config = dict(
    arch='transformer',
    model='CTC audio transcriber',
    dataset='short read English sentences (LibriTTS-R)',
    train_examples=26041,
    gain_aug_db=10,
    input='waveform_16khz',
    tokenizer='char',
    vocab_size=32,
    norm='rmsnorm',
    norm_position='pre',
    activation='relu',
    mlp_ratio=4,
    head_dim=32,
    fused_qkv=False,
    bias='none',
    qk_norm=False,
    parallel_block=False,
    inner_norm=True,
    moe='soft',
    num_experts=8,
    moe_every=2,
    expert_mlp_ratio=1,
    slots_per_expert=2,
    shared_expert=False,
    wave_strides=[5, 4, 4, 2],
    subsampling=2,
    layers=12,
    width=128,
    positions='sincos',
    residual_init='none',
    optimizer='muon',
    muon_scale='match_rms_adamw',
    lr=0.0069,
    momentum=0.95,
    nesterov=False,
    orthogonalizer='polar_express',
    adamw_lr_other_params=0.0023,
    grad_clip=0.5,
    gradient_centralization=True,
    steps=6900,
    batch_size=256,
    epochs=67.8,
    lr_schedule='wsd',
    decay_fraction=0.4,
    final_lr_fraction=0.1,
    warmup_steps=340,
    weight_decay=0.06,
    adamw_weight_decay_other_params=0.01,
)
Rows from block 8, named by matrix and row number. Rows with one number belong to one neuron. Each number is 128 + 32 x the weight over its row's rms, rounded and kept within 0 to 255. All counts start at 0. After the name is the row's rms in percent of the matrix's.
# fc1: MLP up (model.blocks.8.mlp.fc1.weight, 512x128), inputs 0-63
# fc2: MLP down (model.blocks.8.mlp.fc2.weight, 128x512, transposed), outputs 0-63
fc1.402 095 [ 95 116  94  83 156 154  92 155  98 132  91 134 134  86 159 113 180  77  95  99 153 117 112  87 145 155 139 163 157 141 209 173 138 111 126 164 122 114 150 196  74 174  66 142 186 110  97  86 161 126 172 107 147 105 112 156 130 105 146 134 116 131  88 105]
fc1.403 104 [147  74  50 135 182 153 116 155 132 117 151 110 198 163 146  87 142  94  77 148 146 125 105 117  91 113 153 120  84 148 133  27  67 137 157 140 102  79  68 142 152 124 106  84 176 105  82 129 122 106 160 153 152 141 146 107 156 142 166 179 145 169 114 101]
fc1.404 094 [100 151 149 154 135 132  97 171 154 133 160 142 132  80 144 130 119 145 105 134 155  87 107  96 153  89 152 159 160 122  53 121 109 100 154 124  86 106 152  84 161  84 160  94 156 136 151 103 103 125 114 129 158  71 155 152  95 109 185 137 107 146 108  94]
fc1.405 103 [122 127 132 138 128  85  87  96  95 104 121 164 108 140  67 113  77 141 109 150 127 126 150 110 160 123 168 116 131 130 102 110  82 125  88 108 166 193 162 105 142 117 189 122  95 131  96 165 157 144  66 112 150  87 109  79 183  75 135 110 109 172 131 141]
fc1.406 111 [125 154 154 165 153 148 164 126 117 189 131 137 131 162 127  85 148 102 100 121 113 127  64 135  90 140 153 175 107 137 130  65  85 135  94 149  93 162 174 175 123 109  54 133  88 145 166 138  70 133 104 180 195 108 192 134 115 114 177 126  71 173  89 114]
fc1.407 093 [108  82 110 151 118 190 171 128 159  86 170 114 127 141 131  99 135 169  99 147  46 113  74  92 167 123  66  98 128 208 164 107 163 118  77 155  83 152 166 152 135 101 182 117 125  85 116 139 104 132 140 116 129  89 160 123 111 144 144 119 142 137 142 101]
fc1.408 109 [172  81 101 101 138 158 121 177 125 131 157 112 153 124 117  96 121 168 130 143 169 138  96 128 197 151 205 141 102  69 128 125 138 190 112 154 154  83 158 100 144 152 130 155 160 124 113  96  81 139 101 162 173 172 160 155  93 119  90 114 152 148 116  85]
fc1.409 108 [113 105 183 109  69 114 206  70 106 144 155 168 103 167 156 138  95 179  76  79  90 136 137 134 164  91 130 159  76  98 138 139 135 119 111 114 146  94 198 119 169 135 176 148 153 112 134  74 137 125 135  78 116 157  90 195 165  96 109 119  75 180 135 104]
fc1.410 107 [137 116 147 115 153 175  96 105 148 113 132  64 111 132 122 152  84  98 122 145  79  78 123  54 123 218 103 105 106 130 142 154 107 102  57  85 148 118 106 103  88 159 141  51  56 139 102 118 108 107 170 120 104 153 114 154 157 119 121 124 162 160 154 104]
fc1.411 101 [150 144 101 136  90 142 129 177  86 176 139  77  90 133 162 106 120  92  87  66 147 141 148 125 138  99 127 187 160 154 168  40 134 130  86 125 110 118 122 149 205 131 108 140 211 155 107 177 160 146 178 111  96 144 117 123 160  81 103 140 143 133 129 127]
fc1.412 110 [ 82 128 161 181 156 133  69 115  79  94 130 181 115 164 135 111 124 165  94 128 109 120  98 129 155 153 150  91 116  94 144  88 117  88  89  58 115  88 127 132 149 125 146  85 129 185 117 179 168  78  95  83  74 144 126  88 155 162 179 147 143 171 119 135]
fc1.413 123 [173 124 146  85 106 147  65 136  84 141 170 119 106  98  77 105 147 134 119 150 118 124 132 153 159 169 103  92  85 107 104 156 110 175 122 133 122 123 165 120 168 113 122  90 198 194 109  98 127 111 133 114 125  82 142 164 179 130 145 114 114  89 112 132]
fc1.414 114 [155  98 162 161 152 128 137 158  98  77  81 123  69  78 102  95 136 130 124 108 188  89  96 156 141 121  48 168 141 133 114 111 120 180 166 136 168 117 136  72 145 103 141  80 115 131  55 214  90 180 124 161  82 148 100 124 118  96 117 156 134 182 172  73]
fc1.415 124 [123 147 146 161 134 112 138 177 133 119 108 136 139  96 133 205 178 108 148 139 142 148  70 126 114 162 111 158 155 116 134 104 125  68 113 108 150 157 215 112 142 142 124 120  89 169 151 137 172 141 127  61 116 118 150  98 157 116 180 156 201 143 108 112]
fc1.416 102 [ 80 151 159 157  92 106 172 148 103 141 157 151  41  97 134  78 125 134 120 141 106  92 115 121 170 196 109 104  89 161  91  66 150 104  86 158 131 132 108 122 113 144 160 119 133  41  94 114 130 171 119  97  95 102 142 136 127 183 103 133 151 130 131 106]
fc1.417 093 [ 97 159 138 106  67 104 120 126  78  84 144 112 104 116  90 182 111 193 189 142 111 125 156 121 202 136 116 180  91 140 162 146  66 134 119 127  61 148 137 163 139 147 136  92 130 130 106  91 144 119 194  73 104 137 100 101 136 144 121 146 173 179 136 104]
fc1.418 094 [106 141 161 153 142  90 169 121  86 171 145 103 154  66 199 116 121 111  93 121  72 158  75 120 130 129 149 110 112 103 108 148 142 129 121 120 182 174 148 196 136 125 170 131 152  75 120 172 104 158 106 141 180 135 126 158 164  98 164  77 178  87 105  83]
fc1.419 110 [153 117 126 136 128 141  84 160 116 153 101 112  98  63  64 147 139 154 135 164 134  82 112 121 124 142 111 176 106 142 175 138 185 153 161 133 110  63 138  73 140  35 140  53 111 103 123 142 109 157 163 167  32 127 143 119 106 173 180 126 117 139  85 116]
fc1.420 132 [156 132 157 116 123 153 107  93 108  95 146 136 102 136 170 171 144 200 129 124 120  77  97 116 177 158 119 133 147 144 117 153 121  84 101 199 145 179 116 177 130  65 135 109 110 122 191 150 106  78 161 139 122 143 135 175 160 107  88 150 151 134 148  83]
fc1.421 099 [136 139 165 165 177 141 117  84  90 143  83 184 152  78 166 103 142  71 211 189 162 129 107 113 161 101 163 141 124 105 128 179 109 147 136 100 120  87 111 130 119 152 123 130  87  65  96 102 117 192 129 166 141 146 123 118  76 160 156 161 140 113  93  94]
fc1.422 113 [133  66 189 121 167 116 157 159 108  78 159 154 122 140 108 128  63 206 142 134 108 117 137 123 166 148 116 140 132  90 115  82 135 111  46 149 114 157  89  77 107 168 157 144 130 129  87 138 100 162 123  97 151 141 121 119 161 147 145  77 152 105 128  85]
fc1.423 106 [117 147 132 143  83 126 158 141 144 134 146 108 153 128 190 156  99 118 105 152 138  35  90 113 110  82  82  78 116 175 153  71 163 114 130 171 150  70 125 115  90 117 104 119 156 126 140 109 140 149 193 106  88 152 137 158 174 128 155 107  98 156 114 138]
fc1.424 089 [122 140 125 114 145  89  63 146 124 124 159 131 122 161 226 103 160 179 171 179 178 114  98 181  84 153 159 147 151  95 146 128 110 111 144 174 130 101 125 149 123 130  66 103  74 151  85 147 141 130 111 116 102 142 167  82 102  90  91 143 130 153 160  99]
fc1.425 099 [127 148 125 129 122 138  78 204 111 119 124  52 131 140 158 116 136 126 155  95 150 116  85 159 128 129 193 123 138 151 179 139  79 141 128 110 145 152 189 143  82 112 168  97  83 139 131  88 102  95 107 130 158 199 181 189 112 133 110 124 105  97 166 118]
fc1.426 116 [148 135 105 179 173 133 131 145  91 105  95 118 155 144 106 131 134 125 150 171 130 126 125 151 118 111 134  82 131 173 104 182 175 146  73 124 112 180  84 125  88  70 138 165 101  93  73 149 103 131 138 108 116  88 187  43 133 150 139 136 124 137  82 136]
fc1.427 097 [125  68 114 120 124 101 164 147 115 111 102 139 106 103 100  78 137 150 155 182 126 125  85 150 154 123 103 162 144 191  78  93 154 151 188 185  92 115  75 113 126 127 160 134 109 173 123 141 123 149 192 117 133 124 219 114 137 144  73 140 136 113  95 101]
fc1.428 095 [129 148 108 113 134  87 188 151 120  98  85 134 105 141 135  89  71 135  75 172 148  98  89  81 135 177 153  90  39 152 102 166  94 180 156 126 121 120  93 171 191 134 101 169 149 138 116  75 117 162 223 130 114 155 109  96 129  66 154 106 142 110  99 102]
fc1.429 101 [179 132  79 126  94 136 170 119  94 134 138  93 127 119  99 126 140 141 127 151  91 133 145 112 143 141 140 116 102  88 127 158 140 131  99 107  90 154 124 108 138 100 196 198 124  96 152 144  82 105  74 181 150 130 143 117 201  62 175  61 101 133 107  67]
fc1.430 090 [131 171 101 116  97  83 140 179  57 159 128 146 118 102 129 109 167 140 165 118 120 121 152 137 110 137 129 132  86 121 152 166  90 162  85  77  85 164  98 152 134 140 188 129 185 164  98 159 185  89 104 118 194 107 172  77 132 100 124  41 168 187 117 144]
fc1.431 121 [150 158  71 112 105 157 152 136  92 101 184 107  59 174  86 143 130 132 122 128 167 119 148 181  94 129 129 120 137 122 125 123 115 107  92  88 132 134  73  89  79 162 141 131 156  87 186 136 161 196  87 166 157  78 184 130  79 165  88 122 159 130 103 130]
fc1.432 100 [139 168 125 113 144 141  99  96 151 147 132 119 121 140 173  67 114 136 116 123 121 162  88 158 129 155 101  91 128 187  69 162 121 130 121 154  86  61 115 124  53 165 140 136 180 144 124 156 131  75 157  95 126 108 102 182 139  62 141 152 158 178 134 116]
fc1.433 117 [135 126 131 170  89 100 138 177 106 144 141 167  61 167 160 167 105 164 121 101 164 126 132 142 128  71 123 152 125 126 105 149 104 198 138  93  93 124 110 131  91 132  60 115 152 221 136  68 138 173 148 122 154  67  95 162  96 158 121 133  82 153 124 103]
fc1.434 104 [ 99 127 163 107 117 147 138 166 134 109 159  86 195 103 101 105 109 141  89  92 132 103 148 112 182  28 110 143  62 129 116  83 133 167 108 114 169 119  95  93 134 180 142  71 179  94 131 178 147 181 122 125 176  97 126 101 146  97 104 151 106 132 140 119]
fc1.435 094 [144 143 153 136 147 116 129 129 104 172 175  81  94 188 129 115  42 146 156 183  96 154 105  65 158  93 113 175  89 169 124 117 133 134 136 138 108 116 127  53 161  96 152 159 102 137 127 157  70 130 130  28 118 177 177 150 144 133 162 145 137 129  58 117]
fc1.436 109 [120 120 117 185  71 128 162 152 143 139 131 107 138  64  70 117 127 149  61 110 121 166 151 163 111  87 126  69  97 118 151 106 120 105 176 165 121  92 102 134 102 128 156 109 132 155 131 121  62 158 172 109 119  87 129 171 125 169 179 100  99 168 106 140]
fc1.437 097 [ 39  91 145 141  78 116  76 152 122  83 172 109 123 167 106 118 160 167 139 215 102  93  93 129 156 155 165 103 131 127 121  99 124 171  97 139 112 146 141 126 186 117 116 119  71 122 136 159 102 128 150 147 160 143 148 114 153 142 186 138 185 146 117 102]
fc1.438 108 [111 163 136 144  82 134 165 187  85  96  93 123 133 114 194 176 109 152 126 139 157 166 105 137  39 151 184 131 130 154 145 132 101 185  91 152 105 124 117 122 155  96 136 179  98 177 195  95 140 112 111 141  78 113 144 127 126  95 130 118 188 100 104 142]
fc1.439 107 [121 134 168  94 171 122 151  97 141  94 101 154  99 106 177 176 151 148 115 141 102 121 132  98 110 130  74 140 131 160 142 149 121  93 105 178 126 191  84  97 129 118  81 102 132 208 127 160 150 118 167 156 112 121 139  90 124  80  48 189 227 140 141  70]
fc1.440 105 [149 118 144 170 146 172 122 121 164 106 142 155  95 107  94 155 143 105 184  72 152  84 102 163 187  47 129 152 147 136 171  79 155 122 159 153 113 155 176 129 138 117 141  44 130 171 157 124 161 125 143 108 116 138 155  83 169 145 167 204 103  82 108 105]
fc1.441 094 [104 135  95 155 131 100 124 141 157 169 175  77 172 110 126 132 148  91 130 114  53  60  96 135 120 179  80 149  62 137 116 209 156 106 102 158 159 154  91 131 104 131 132 126  91 111 123  89 136 133 123 101 124 125 142  72 103 156 151 128 149 113 138 144]
fc1.442 097 [163 125 145 152 112 126 150 128  69 141 155 139 122 121  34 147 121 113  43 101 156 161  81 146 122 158 178  77 175 125 175 170  89  63 165 106 148  88  89 122 152  74 177 117 128 136 155 155 153 135  81 133 151 170 126 153 113 122 140 139 179  81 159  86]
fc1.443 108 [ 97 114 124 129 126  88 140  83  90 187 123 106 138 155 165 182 120 185 178 134 108 153 146 100 162  70 115  55 118 115 172 137 119 130 139 127  58 124 207 121 111 135 162 109 148 177 114 119 111 121  91 141 144 160  90  92 147 127 138 151  83 192 126 149]
fc1.444 096 [129 121  93 180 103 123  92 143 162 179 151  83  99 171  82 109 153 128 105 143  76 146 134 124 103 135 129  80 134 138 114  98  89 111 156 200 162 131  85 115 138 122 154 206  79 181 178 102  54 141 118 128 197 109 147  91 140 159 147 177 166 114 119 140]
fc1.445 092 [115 137 160 139 159 128  81  60 146  92 140 155 126 102 108 106 179 134 140 142 175  55 140 136 141 153 135  97 137 130  71  85  97 100 148 108  90 158 115 123 122 146 173  96 177 125 112 145 160 122 133 109 113 118 115 137 225  92 137  65 200 118 145 115]
fc1.446 096 [125 172 150 119 170 113 110 136 129 108 125 168  77 104 121 128 112 140 113 149 112  99 146 101 109 158 136 131 152 159 103 103 153 132 187 129 149 147 108  84 182 168 120 172  92 124 100 191 126 123 145  90 123 188  93 158 157  90 102 148  95 153 110 161]
fc1.447 097 [137 147 178 198 116 145 193 135 131 132 121 103 114  36  64 119  72 125 134 111 123 132 108 143 100 164 120  79  53 142 158 120 143 121 154 177 120 133 158 171 117  62 103 127 132 113 113 161 108 101 171 113 156 118 136 149 167 111 163  72 162 144 122 100]
fc1.448 087 [119 148 127 183 123 137 105 151 140  90  97 122 201 126  70  95 193 164 124 106 166 166  75 111 159  92  82 123 133 141 158 131 112 106  65 143 162 124 139 120 123  49 125 136  84 107 125  96 110 105 202 160 153 136 195 160 132 154 192 140 118 140 130 110]
fc1.449 093 [128 110 159 141  91 123 140  88 108  50 149 155  92 134 170  90 133 150 157  96 113  67  82 101 158  92 115 183 100  84 130 134 112 113 129 172 144  66 183 147 118 143 133  64 108 104 113  72 158 167 108 102 165 121 139 115  93 150 140 153 169 182 141 141]
fc1.450 090 [ 84 157 118 106 192  77  89 200 120  89 137 111  71 133 118 103  93 124 133 158 159 123 131 125 141 122 129  98 152 139 120 103 137 161 131 127 152 150 175 169 101 158  99 106 132 103 150 152 116  89 123 122 113 134  90 118 165  62 143 161 124  55 137 137]
fc1.451 092 [ 91 131 101 157 151 146 127 162 209  87  98 198 112 135 175 104  93 162 168 116 130 103 128 148 164  62 176  98 135 121 153 159 104 142 139 137  67 112 190 171  95 144 145 145 146 147  98 127 106 147  80 184 122 118 127 102 156 109 158 170 163  93  96 104]
fc1.452 103 [106 147 164  62 121 138 128 112 120 133 172 163 125  38  88 113 105  90 130  91 150  85  70 149 185 125 167 120  84 168 111 162 101  81 109  77 135  91 129 171 138 120 112 148 120 112  94 194 103 153  94 109 150 107 130 160 121 132 157 145 119  97 156 124]
fc2.402 101 [104 186 106 189 144 120 132 153 119 140 145 108  52 143 143 174  90 131 103 137 168 223 153 121 102 158  93  98 137 173 105  79 118 106 129  96 166 156 139 104 141  75 188 102 132 189 145  90  76 127 149 154 143 113 120 152 174 165  41 112 138 112 150 132]
fc2.403 082 [ 92 169 146 155 129  83 140 133 135 112  75 156  98  55 148 154  99 196 165  90 105 152 134 116 121 115 101 151 152  98 109 219 131 133 133  94 138 107 142 127 109 179  89 149 103 110 174 105 164 153  89 128 117 102 168  88  76 119 121 148 118  68 100 157]
fc2.404 095 [165 120  92 183  81 192 154 138 140  92 166 148 168 117 158 185 130 172 137 140 132 198 111 152  84 199 110  87  74 127 142 153 103 130 115 111 144 129  88 153 114 135 157 146 124 167 126 197  88 145 164 131 175 147 165 116 142 156 162 149 165 184 142 201]
fc2.405 098 [131  94  96 134  90 137 132  96 108 119 118 141 115 157 104 134 125 122 130 177 149 193 112 117  97 167 112 136 139  97 122 129 127  78 127 124  88 156  94 129 149 150  83  70  73 135 126 145 115  26  94  61 152 156 140 165 149 145 122 153  89 108 161 135]
fc2.406 101 [ 96  98 129 134 172 112 128 146 104 180 106 129 180 116 183 156  77  86 126 177 163  94 135 159 127 152 147 155  89 220 120  90 156 134  48 186 167 125  93 118 124 142 129 141 131 163 125 137 130 138  99 170 160 131 169 104 142 139 154 128  95 155  95  48]
fc2.407 097 [141 123 111 114 146 113 140 103 143  91 116  87  31 172 106 164 131 135 114  96 153 140 154 104 113 124 128 111  92 114  95 189 115 111 120  56 126 112 114 150  89 144 120 121 139 150 124 171 118 145 116 129 117 137  55  86  67 103 165 109 133 140  76 166]
fc2.408 114 [145  88 110 154 137  70 156 132 146 110 170 116 120 196  98 138 178 122 113 107 148 155 155 139 132 144 135  81  87 150 148 126 147 168 236 146 115 115  55  94  84 144 104 112 170 122 135 134 195 119  92 141 159 157 140 147 146 164 157 114 102 119 140 196]
fc2.409 091 [ 40 145  70  97 176 139 144 148 119  83  86 159 127 134 173 130 196  98 191  90  99 124 155 209 193 129 138 165 167  75 119 118  78 122 141 151 108 129  74 147 102 126 140 110 101 108 179 155  98 159 111 146 104 122  98 108  91 124 179 142 107 184 143 132]
fc2.410 108 [140 102 112 112 120 176 121 114 148 172 180 134 123 145  95 159 121 181 107 144 120 137 182 133 139 124 103 113 164 120 139 137 141 179 171 159 191 145 170 107 163 106 130 126 187  97 179 129 161 128  75 147 199 137 155 175 122  81 100 153  99  80 140 122]
fc2.411 097 [ 72  59 110 109 119 147 170 116 156 100  75 190 111  61  84 155 146 218 121 171 133 135 155 119 111 128 128  91  54 171 104 132  89 112 170 112 111  89 124  90  87 183 157 123  98 102 169  78 152  92 102 133 123 172 119 137 122 121 177  94  93 139 130 103]
fc2.412 108 [120 113 144  83 120 174 120 101  85 106  90  96 117  99 165 117 169  66  96 130  93 173 150 108  84 155 123 140 122 109 144 160 190 174 106 203 117 155 177 120 107  98 143 109  80 122 105 147 134 110 158  82  68 125 144 124 162 167 100 193 103 121  93  78]
fc2.413 124 [166 131 163 175 131 119 117  68 176 141 164 108 146  92 114 144  89 145  98 177 111  80 117 118 114 197 138 133  53 122 177 116  96 110 141 163  82 100 129 102 109 185  99 181 121 132  78 183 108 131 107 118 121  93 117  69 166 125  86 113 105 109 131  89]
fc2.414 109 [151 129 125 110 114  91 114 139 161 140  91  82 168 101 130 123 176 139 136 136 199 118 105 170 189 101 146 112 144 172 136 150 142 151 106 201  87 165 152  91 163 127 165 144  84 133 107 146 180 104 149 106 159 114 119  96 138 125  87 117 118 129 171 162]
fc2.415 112 [101 120 153 137  99 174 112 145 166 181 148 143 134 107 150 154 111 128  56 187 132 138 101 117 143 100 140 151  52 184 128 114 105  86 147 197 107 107 124 162  90 161  89 147  93  85 127 180 107 111 132 114  94  97 113 106 144 209 166 191 164  92 139 190]
fc2.416 104 [139 112  84  99 105 106 133 124 172 123 110  80 209 143 156  71 116  80 137 120  91 118 110 166 163 112  83 193 183 138 157 147 134 121 114 113 109 174 144 114 165 118 118 145 169 147 132 124  86 138  74 163 143 168 121 105 132 148 143 181 109 151 138 166]
fc2.417 091 [137 114 152 128 119 121 151 165 155 143 151 111  97 147 140  76  90 151  83 148 165 152 130 166  58 136 169  49 148 168 104 135 128 125 149 154 164 129 160 115  97 104  73 217 145 147 117 129 123 153  70 140 122  99 105 111 111 122  64 104 112 104 107 123]
fc2.418 094 [ 92 194 158 156 141  74  99 144 143 101 103  97 132 169 118 115 121 132 154 106 138 131 216 119 111 118 137 113 166 192 118 154 119 104 172 144 125 131 152 122  64 140  86 172 165 149 153  46  80 177  96 176 133 129 137 103  69 133 107  97 163 146 116 167]
fc2.419 098 [136  83 151 218  90 206  74  72 130 175 112 168 135  71 156 166 219 115 111 136 126 110 141 183 119 175 147 161 137 149 152 153 136  30 147 132 118 144 114 159 134 163 143 129 107 124 125 106 102 139 150  76 126 156 146  55 148 119 130 131  96  94 162 156]
fc2.420 130 [161 144 136 138 137 128 163 128 148 106 160 127 106 126 195 110 141 172 109 125 133 102  67  67  97 138 103 120 148 143  90 128 132 121 157 138 136 203 169 136 131  60 164 139 131 100  69 118 186 114 179 134 111 103  96 100 117  99  62 111 116 166 121 138]
fc2.421 098 [106 145  90 108 117  88 141 127 167 125 121 112  75 176 157 143 123 168  64  95 116 108 126 154 122 106  93  96 135 159 124 118 141 134  55 160 121 154 138 123 155  91 119 143 109 200 153 160 129  95  88 139 116  96 105 150 162 148 106  96 121 121 124 185]
fc2.422 109 [ 72 164  87 192 115 124 155 193 126 156 125 144 241 118 133 146 161 126 136 161 175 152 111 171 134  62 118 150 136 110  94 155  80 124 180 125 105 134 130 101 116 115 165 123  85 129 131 152 157 111 117 159 126 131 119 194 103 119 126  76 121 126 133 183]
fc2.423 092 [140  78 103 137 110 137  69  88 123 150 105 116 148 110 167 123 118  99 147 109 133  99 115 113 120 122 117 170  72 115 139  73 102 125 121  63  82 120 172 188  94 120 140 136 134 179  37  98 127 177 172 131 109 102 165 104 115  98 111  97 130 113 163 129]
fc2.424 085 [159 106  97 112 177  76 121  90 106 118 148 118 162 144  93 121 136 108  35  96 104 124 112 186 178 103  95 108 122 146 133 141 212 152 110  39 114 117 115 190 143 166 129  88 173 139 102 103 158  96 120 124 138 157 133 150 156 170 158 131 131 115  73 148]
fc2.425 105 [ 82  97 100 162  83  19 197  53 167 171 136 154 153 136  62 180 158 102 120 118 105 175 112 129 184 170 112  72 103 142 124 120  77  86 143 131 154 165 115 148 129 144 135 116 100 115 109 144 112 145  89 233 133 154 123 136 136 116 124 127  93 113  95 120]
fc2.426 110 [147 108 120 109 128 145  88 131  64 124 173 142 146 135 115 118 131 127 116 142 100  76 136 115 127 162  97 134  88  87 131 143 153  90 164 118 107 123  63 136 124 191  88 130 143 178 186  76 106 123 136 139 136 183 124 181 128 140 101 117 113 132 173  84]
fc2.427 100 [ 59 121  53 148 156  79 100 168  88 110  92 123 166 130 102 107  91 121 138 126  95 126  98 146 125 105 139 101  80  94 101 144 128 116 200 140 109 154 119  95 222 153 158  62 135 138 162 118 130 161 170 135 110 150 143 134 105 156 108  87 138  81 187 117]
fc2.428 097 [128 140 140 178  88  89 132 128 177 136 139 143 111  77 130  94  99 187  97 102  84 121 101  81 145  98 156 158 110 134 134  96 199 175  54 144 139 111 104 172 141 151 124 174 189 145 156 219 126 143 141 171 149 109 115  93  91 167 158  79 128 122  99 119]
fc2.429 100 [110 166  40 155 125 140 111 189 101 131  84 131 116 110  58 118  99 163 173 124  59  60 107 164  87 129 156  76  92 156 177 156 138 129  71  92  98 142 108 167 100 111 104 132 118 156 166 114 106 127  75 147  97 109 100 166 147 100 124 116 109 114 152 103]
fc2.430 093 [196  98  88 130 158  66 172  44  94 102 108 139  87 150 150 188 130 127  59  95  92 105 110 158  90 126 107  72 137 108 162 108 104 110 138 117 145 161 129 119 100 128 160 107  82 115 127 108  70 128 162 121 103 116 134 115 113 114 118 164 100  94 124 132]
fc2.431 140 [131  95  96  84 147  70 105  65 138 164 139 154 114 164 151  87 145  77 152 104 165 121 128 131  67  91 184 117 174  95 137 137 168 128 100 129  96 107  93 156 162 145 110 130 168 163 132 163  77 130  93 125 137  93 137 167 100 165 130  74  89  91 111 133]
fc2.432 092 [148 132 100 127 157  84 108 157  70 112 140 111 123 119 105 154 125 100  94  97  71 168 158 130 135  91 118 136 140  54 178  86 153 134 116 137 126 157 122 122 127  82 160 124  85  84 130  95 129 124  70 151 127 222  88  84  94 174  98 133 125  59 116 120]
fc2.433 109 [160 103 122 137 118  82 110 183 171  75  96  47  58 142 151 124  98 173 148 152 144  96  90 187 158  70  68 158  72 131 123  84 185 138 124 123 109 127 165 149 147  99 106 133 143  94 148  92 109 134 104 141 140  96 171 120 103 120 176 171  91 187 121  88]
fc2.434 095 [ 99 142 178 136 125  92 152 110  65  63 129 167 112 121 173 170 166 109 160 157 100 112  95 137 114 139 127  85  62  72 127 122 135 138 204 156  96 116  79 191 173  99 148 169 135 107 118 133 144 129 157 101 107 165 159  95 134 123 230 106 176 121  82 104]
fc2.435 091 [126  42 142 146 140 141 111 125  92 131 140 147 187 121 139 155 128 136 123 120 121 115 143 133 105 116 105 117  91 132 169 100 161 179 157 161 121 122 114 112 112  80 158  49  58 175 137  96 132 140 131 153 102 135 120 135 128 124 143 112 149 134 163 127]
fc2.436 107 [144  57 162 168 139 145 109 109 140 102 130 140 170 194 190 120 118 188 189 136 166 116 119  65 130 109 139 166 143 129 152  83 152 137  79  83 138 180 108 127 149 103 127 111 125 191 106 130 178  76 177 127  95 151 172  75 141 129 133  97 171 156 129 184]
fc2.437 090 [164 179 133  96 173 103 201 107  82  85 111 133 127 143  69 152 139 139 185  60 150  98 143 105 117 120 108 114 133 154 138 134 108 111 194 115 141 110 153 153 144 118 161 175 148 140 115  91 129 159 144 156  48 170 108 122 117 159 143 139 189 133 152 126]
fc2.438 095 [147 104 173 125 170 130 124 109 128 177 166  98 147 135  77 123 126 112 167 163 214  89 138 161 207  86 109 135 135 147 142 106 189  67  82 130 128 160 128  96 118 113 106 105 117 160  55 116 117  78 131  91 142 114 114 178 144 122 140 126 121 125 161 140]
fc2.439 112 [139 119 131 105 143 141  74 199 114 124 148 102 113 155 102 130 184 151  80 179 130 111 124 149 133 157 103 100 119 153 123 106 131  97 131 176 170 151 194  89 100  90 157 175  94  95  90 124 187  72 115  93 135  85 107 124 143 107  69 165 108 140 134 135]
fc2.440 095 [166 155 130 144 167  54 169 194 120 160  89  90 108 190 123  88 147 159 108  55  95 115 157 111 113 151 108 115  89 120  76 130  65 115  79 117 126 110  94 134 154 189 120 223 142 108 153  91 121 123 145 113 120 155 125 143 135 131 105  78 118 143 102 118]
fc2.441 089 [ 94  98 131  86 176 191 128 148 134 135 120 107 132 167  63 168 137 148 147 175 165 109 178  88 154 102 124 103  92 108 189 156 113 137 143 176 128 117 236 106 164  96 134   3 112 101 164 115 114 125 122 141 112 156 106 127  71  80 129 137 153 129 124 108]
fc2.442 086 [ 82 152 159 146 137 145  46 162 132 118 146 207  75 136 193  92 180 113 233 155 104 133 144 118 117 131 106 152  79 152 123 166 124 143 113 148 112 141  75 120 171 141  95 161 100 163 145 113 139 148 155 123 113 132 157  97 165 164  97 187 179 133 164 130]
fc2.443 101 [142 105 110 130 108 188  99 193 122  84  96 144  98  72 113 116 123 118 147 124 123 111 115 165 122 154 148 174  95 141 122 112  83 124 100 124 222 104  54 164 134 130 135 144  92  17 128 133 126 162 103 132 100  53 141 124  75 132 118 143 129 131 153 142]
fc2.444 098 [117  92  99 143 182 151 146  85 102 111 102 112  68 145 141 100 112 119 131 132 217 144 152 146 131 123  86 142 159  84  81 118 116 139 111 104  93 128  83 166 113 152 127 109 107 130 149 167 136 100 163 138  64 111 105 147 139 176  82  45 110 105  79 167]
fc2.445 099 [125 113 148 160 153  89 128 139  65 108 142 132 135 159 114 133 128 146 165 132 105 206 109 117 151  98  70 140 117  74 137 120 107 142 102 189 119 116 120 208 125 168  54 148  60 157 138 133  75 113 126 128 109 107 119  16  85 132 127 117  92 160 168 125]
fc2.446 098 [160  80 116 118  95 163 131  84 117 143 110 127  90  87 180  98 162 142 204 105 120 172 155 151 167  84 104 148 144 109 158 169 131 158 123  54 142 151 120  73 151 100 164  60  91 133 148 135 101 118 130 156 119 142 159  83 134  89  59 151 109 119  72 160]
fc2.447 099 [148 172 108  81 129 140 119  97  50 166 104 116  87 109  52 118 106  97  66  86 128  68 160 106 130 120  78 167 144  49 154 122 152 114 105 123 144 112 127 120 109 163 222 153 102 122 112 128 115 118 126 107 138  84  73 104 121 152 176 137 112  89 138 119]
fc2.448 094 [220 155 103 177 130 162 140 101 129  58 112 166 104 104  96 102  89 128 204 175 135  87 108  85 122 142 124 146  91  69 151 160 133 127 155 112 109 124 123 116 186 118 143 131 117  62 131 149 115 131  95 127 147 164  82 131  94  91 116 166 121 140 100 180]
fc2.449 098 [ 88 135  75  68 168 154  93 131 130 192  68 137 121 131 126 150 106 149 107  91 131 149 139 129 120 175 178  61 164 188  88 101 104 123 101  99 126 136  87 133 118  87 105 110 169 162 105 151  85 123 179 134 128 129  91  85 204 109 144 101 104 140 139 151]
fc2.450 087 [ 93 141 148 129 158 117 126 113 117 149 142  91 108 144  70 159 136 109 149  71 158 130 141 114 166 164 161 120 115 169  90 114  83  80 128 119 157 146 105  96  78 113 121 131 149 137 145 182 124 110 143 115 227 125 174 118 172 133 117  90 114 124 128 128]
fc2.451 099 [152 135 142 125 194 159 166 157 129 194 110  69 120  80 103 128 158 114  70 120 100 126  85 194  74 137 122 155 109 162 112 116 120  98 129  96 160 135 105  55 117 133 110 114 128 156 169  81 149 152 151 108 102 131 119 166 146 199 132 116 115 155  91 113]
fc2.452 102 [154 155 148  95 118 138 145 157  99 200  92 140 126 174 141  83  59 100 112 167 119 127 149 108 117  98 150 174 152 118 148 136 163 103 154  78 168 124  87  96 143  87 170 135 184 134 186  54 112 113 147 106 176 147 100 138  82  72  56 117 144 195  75 165]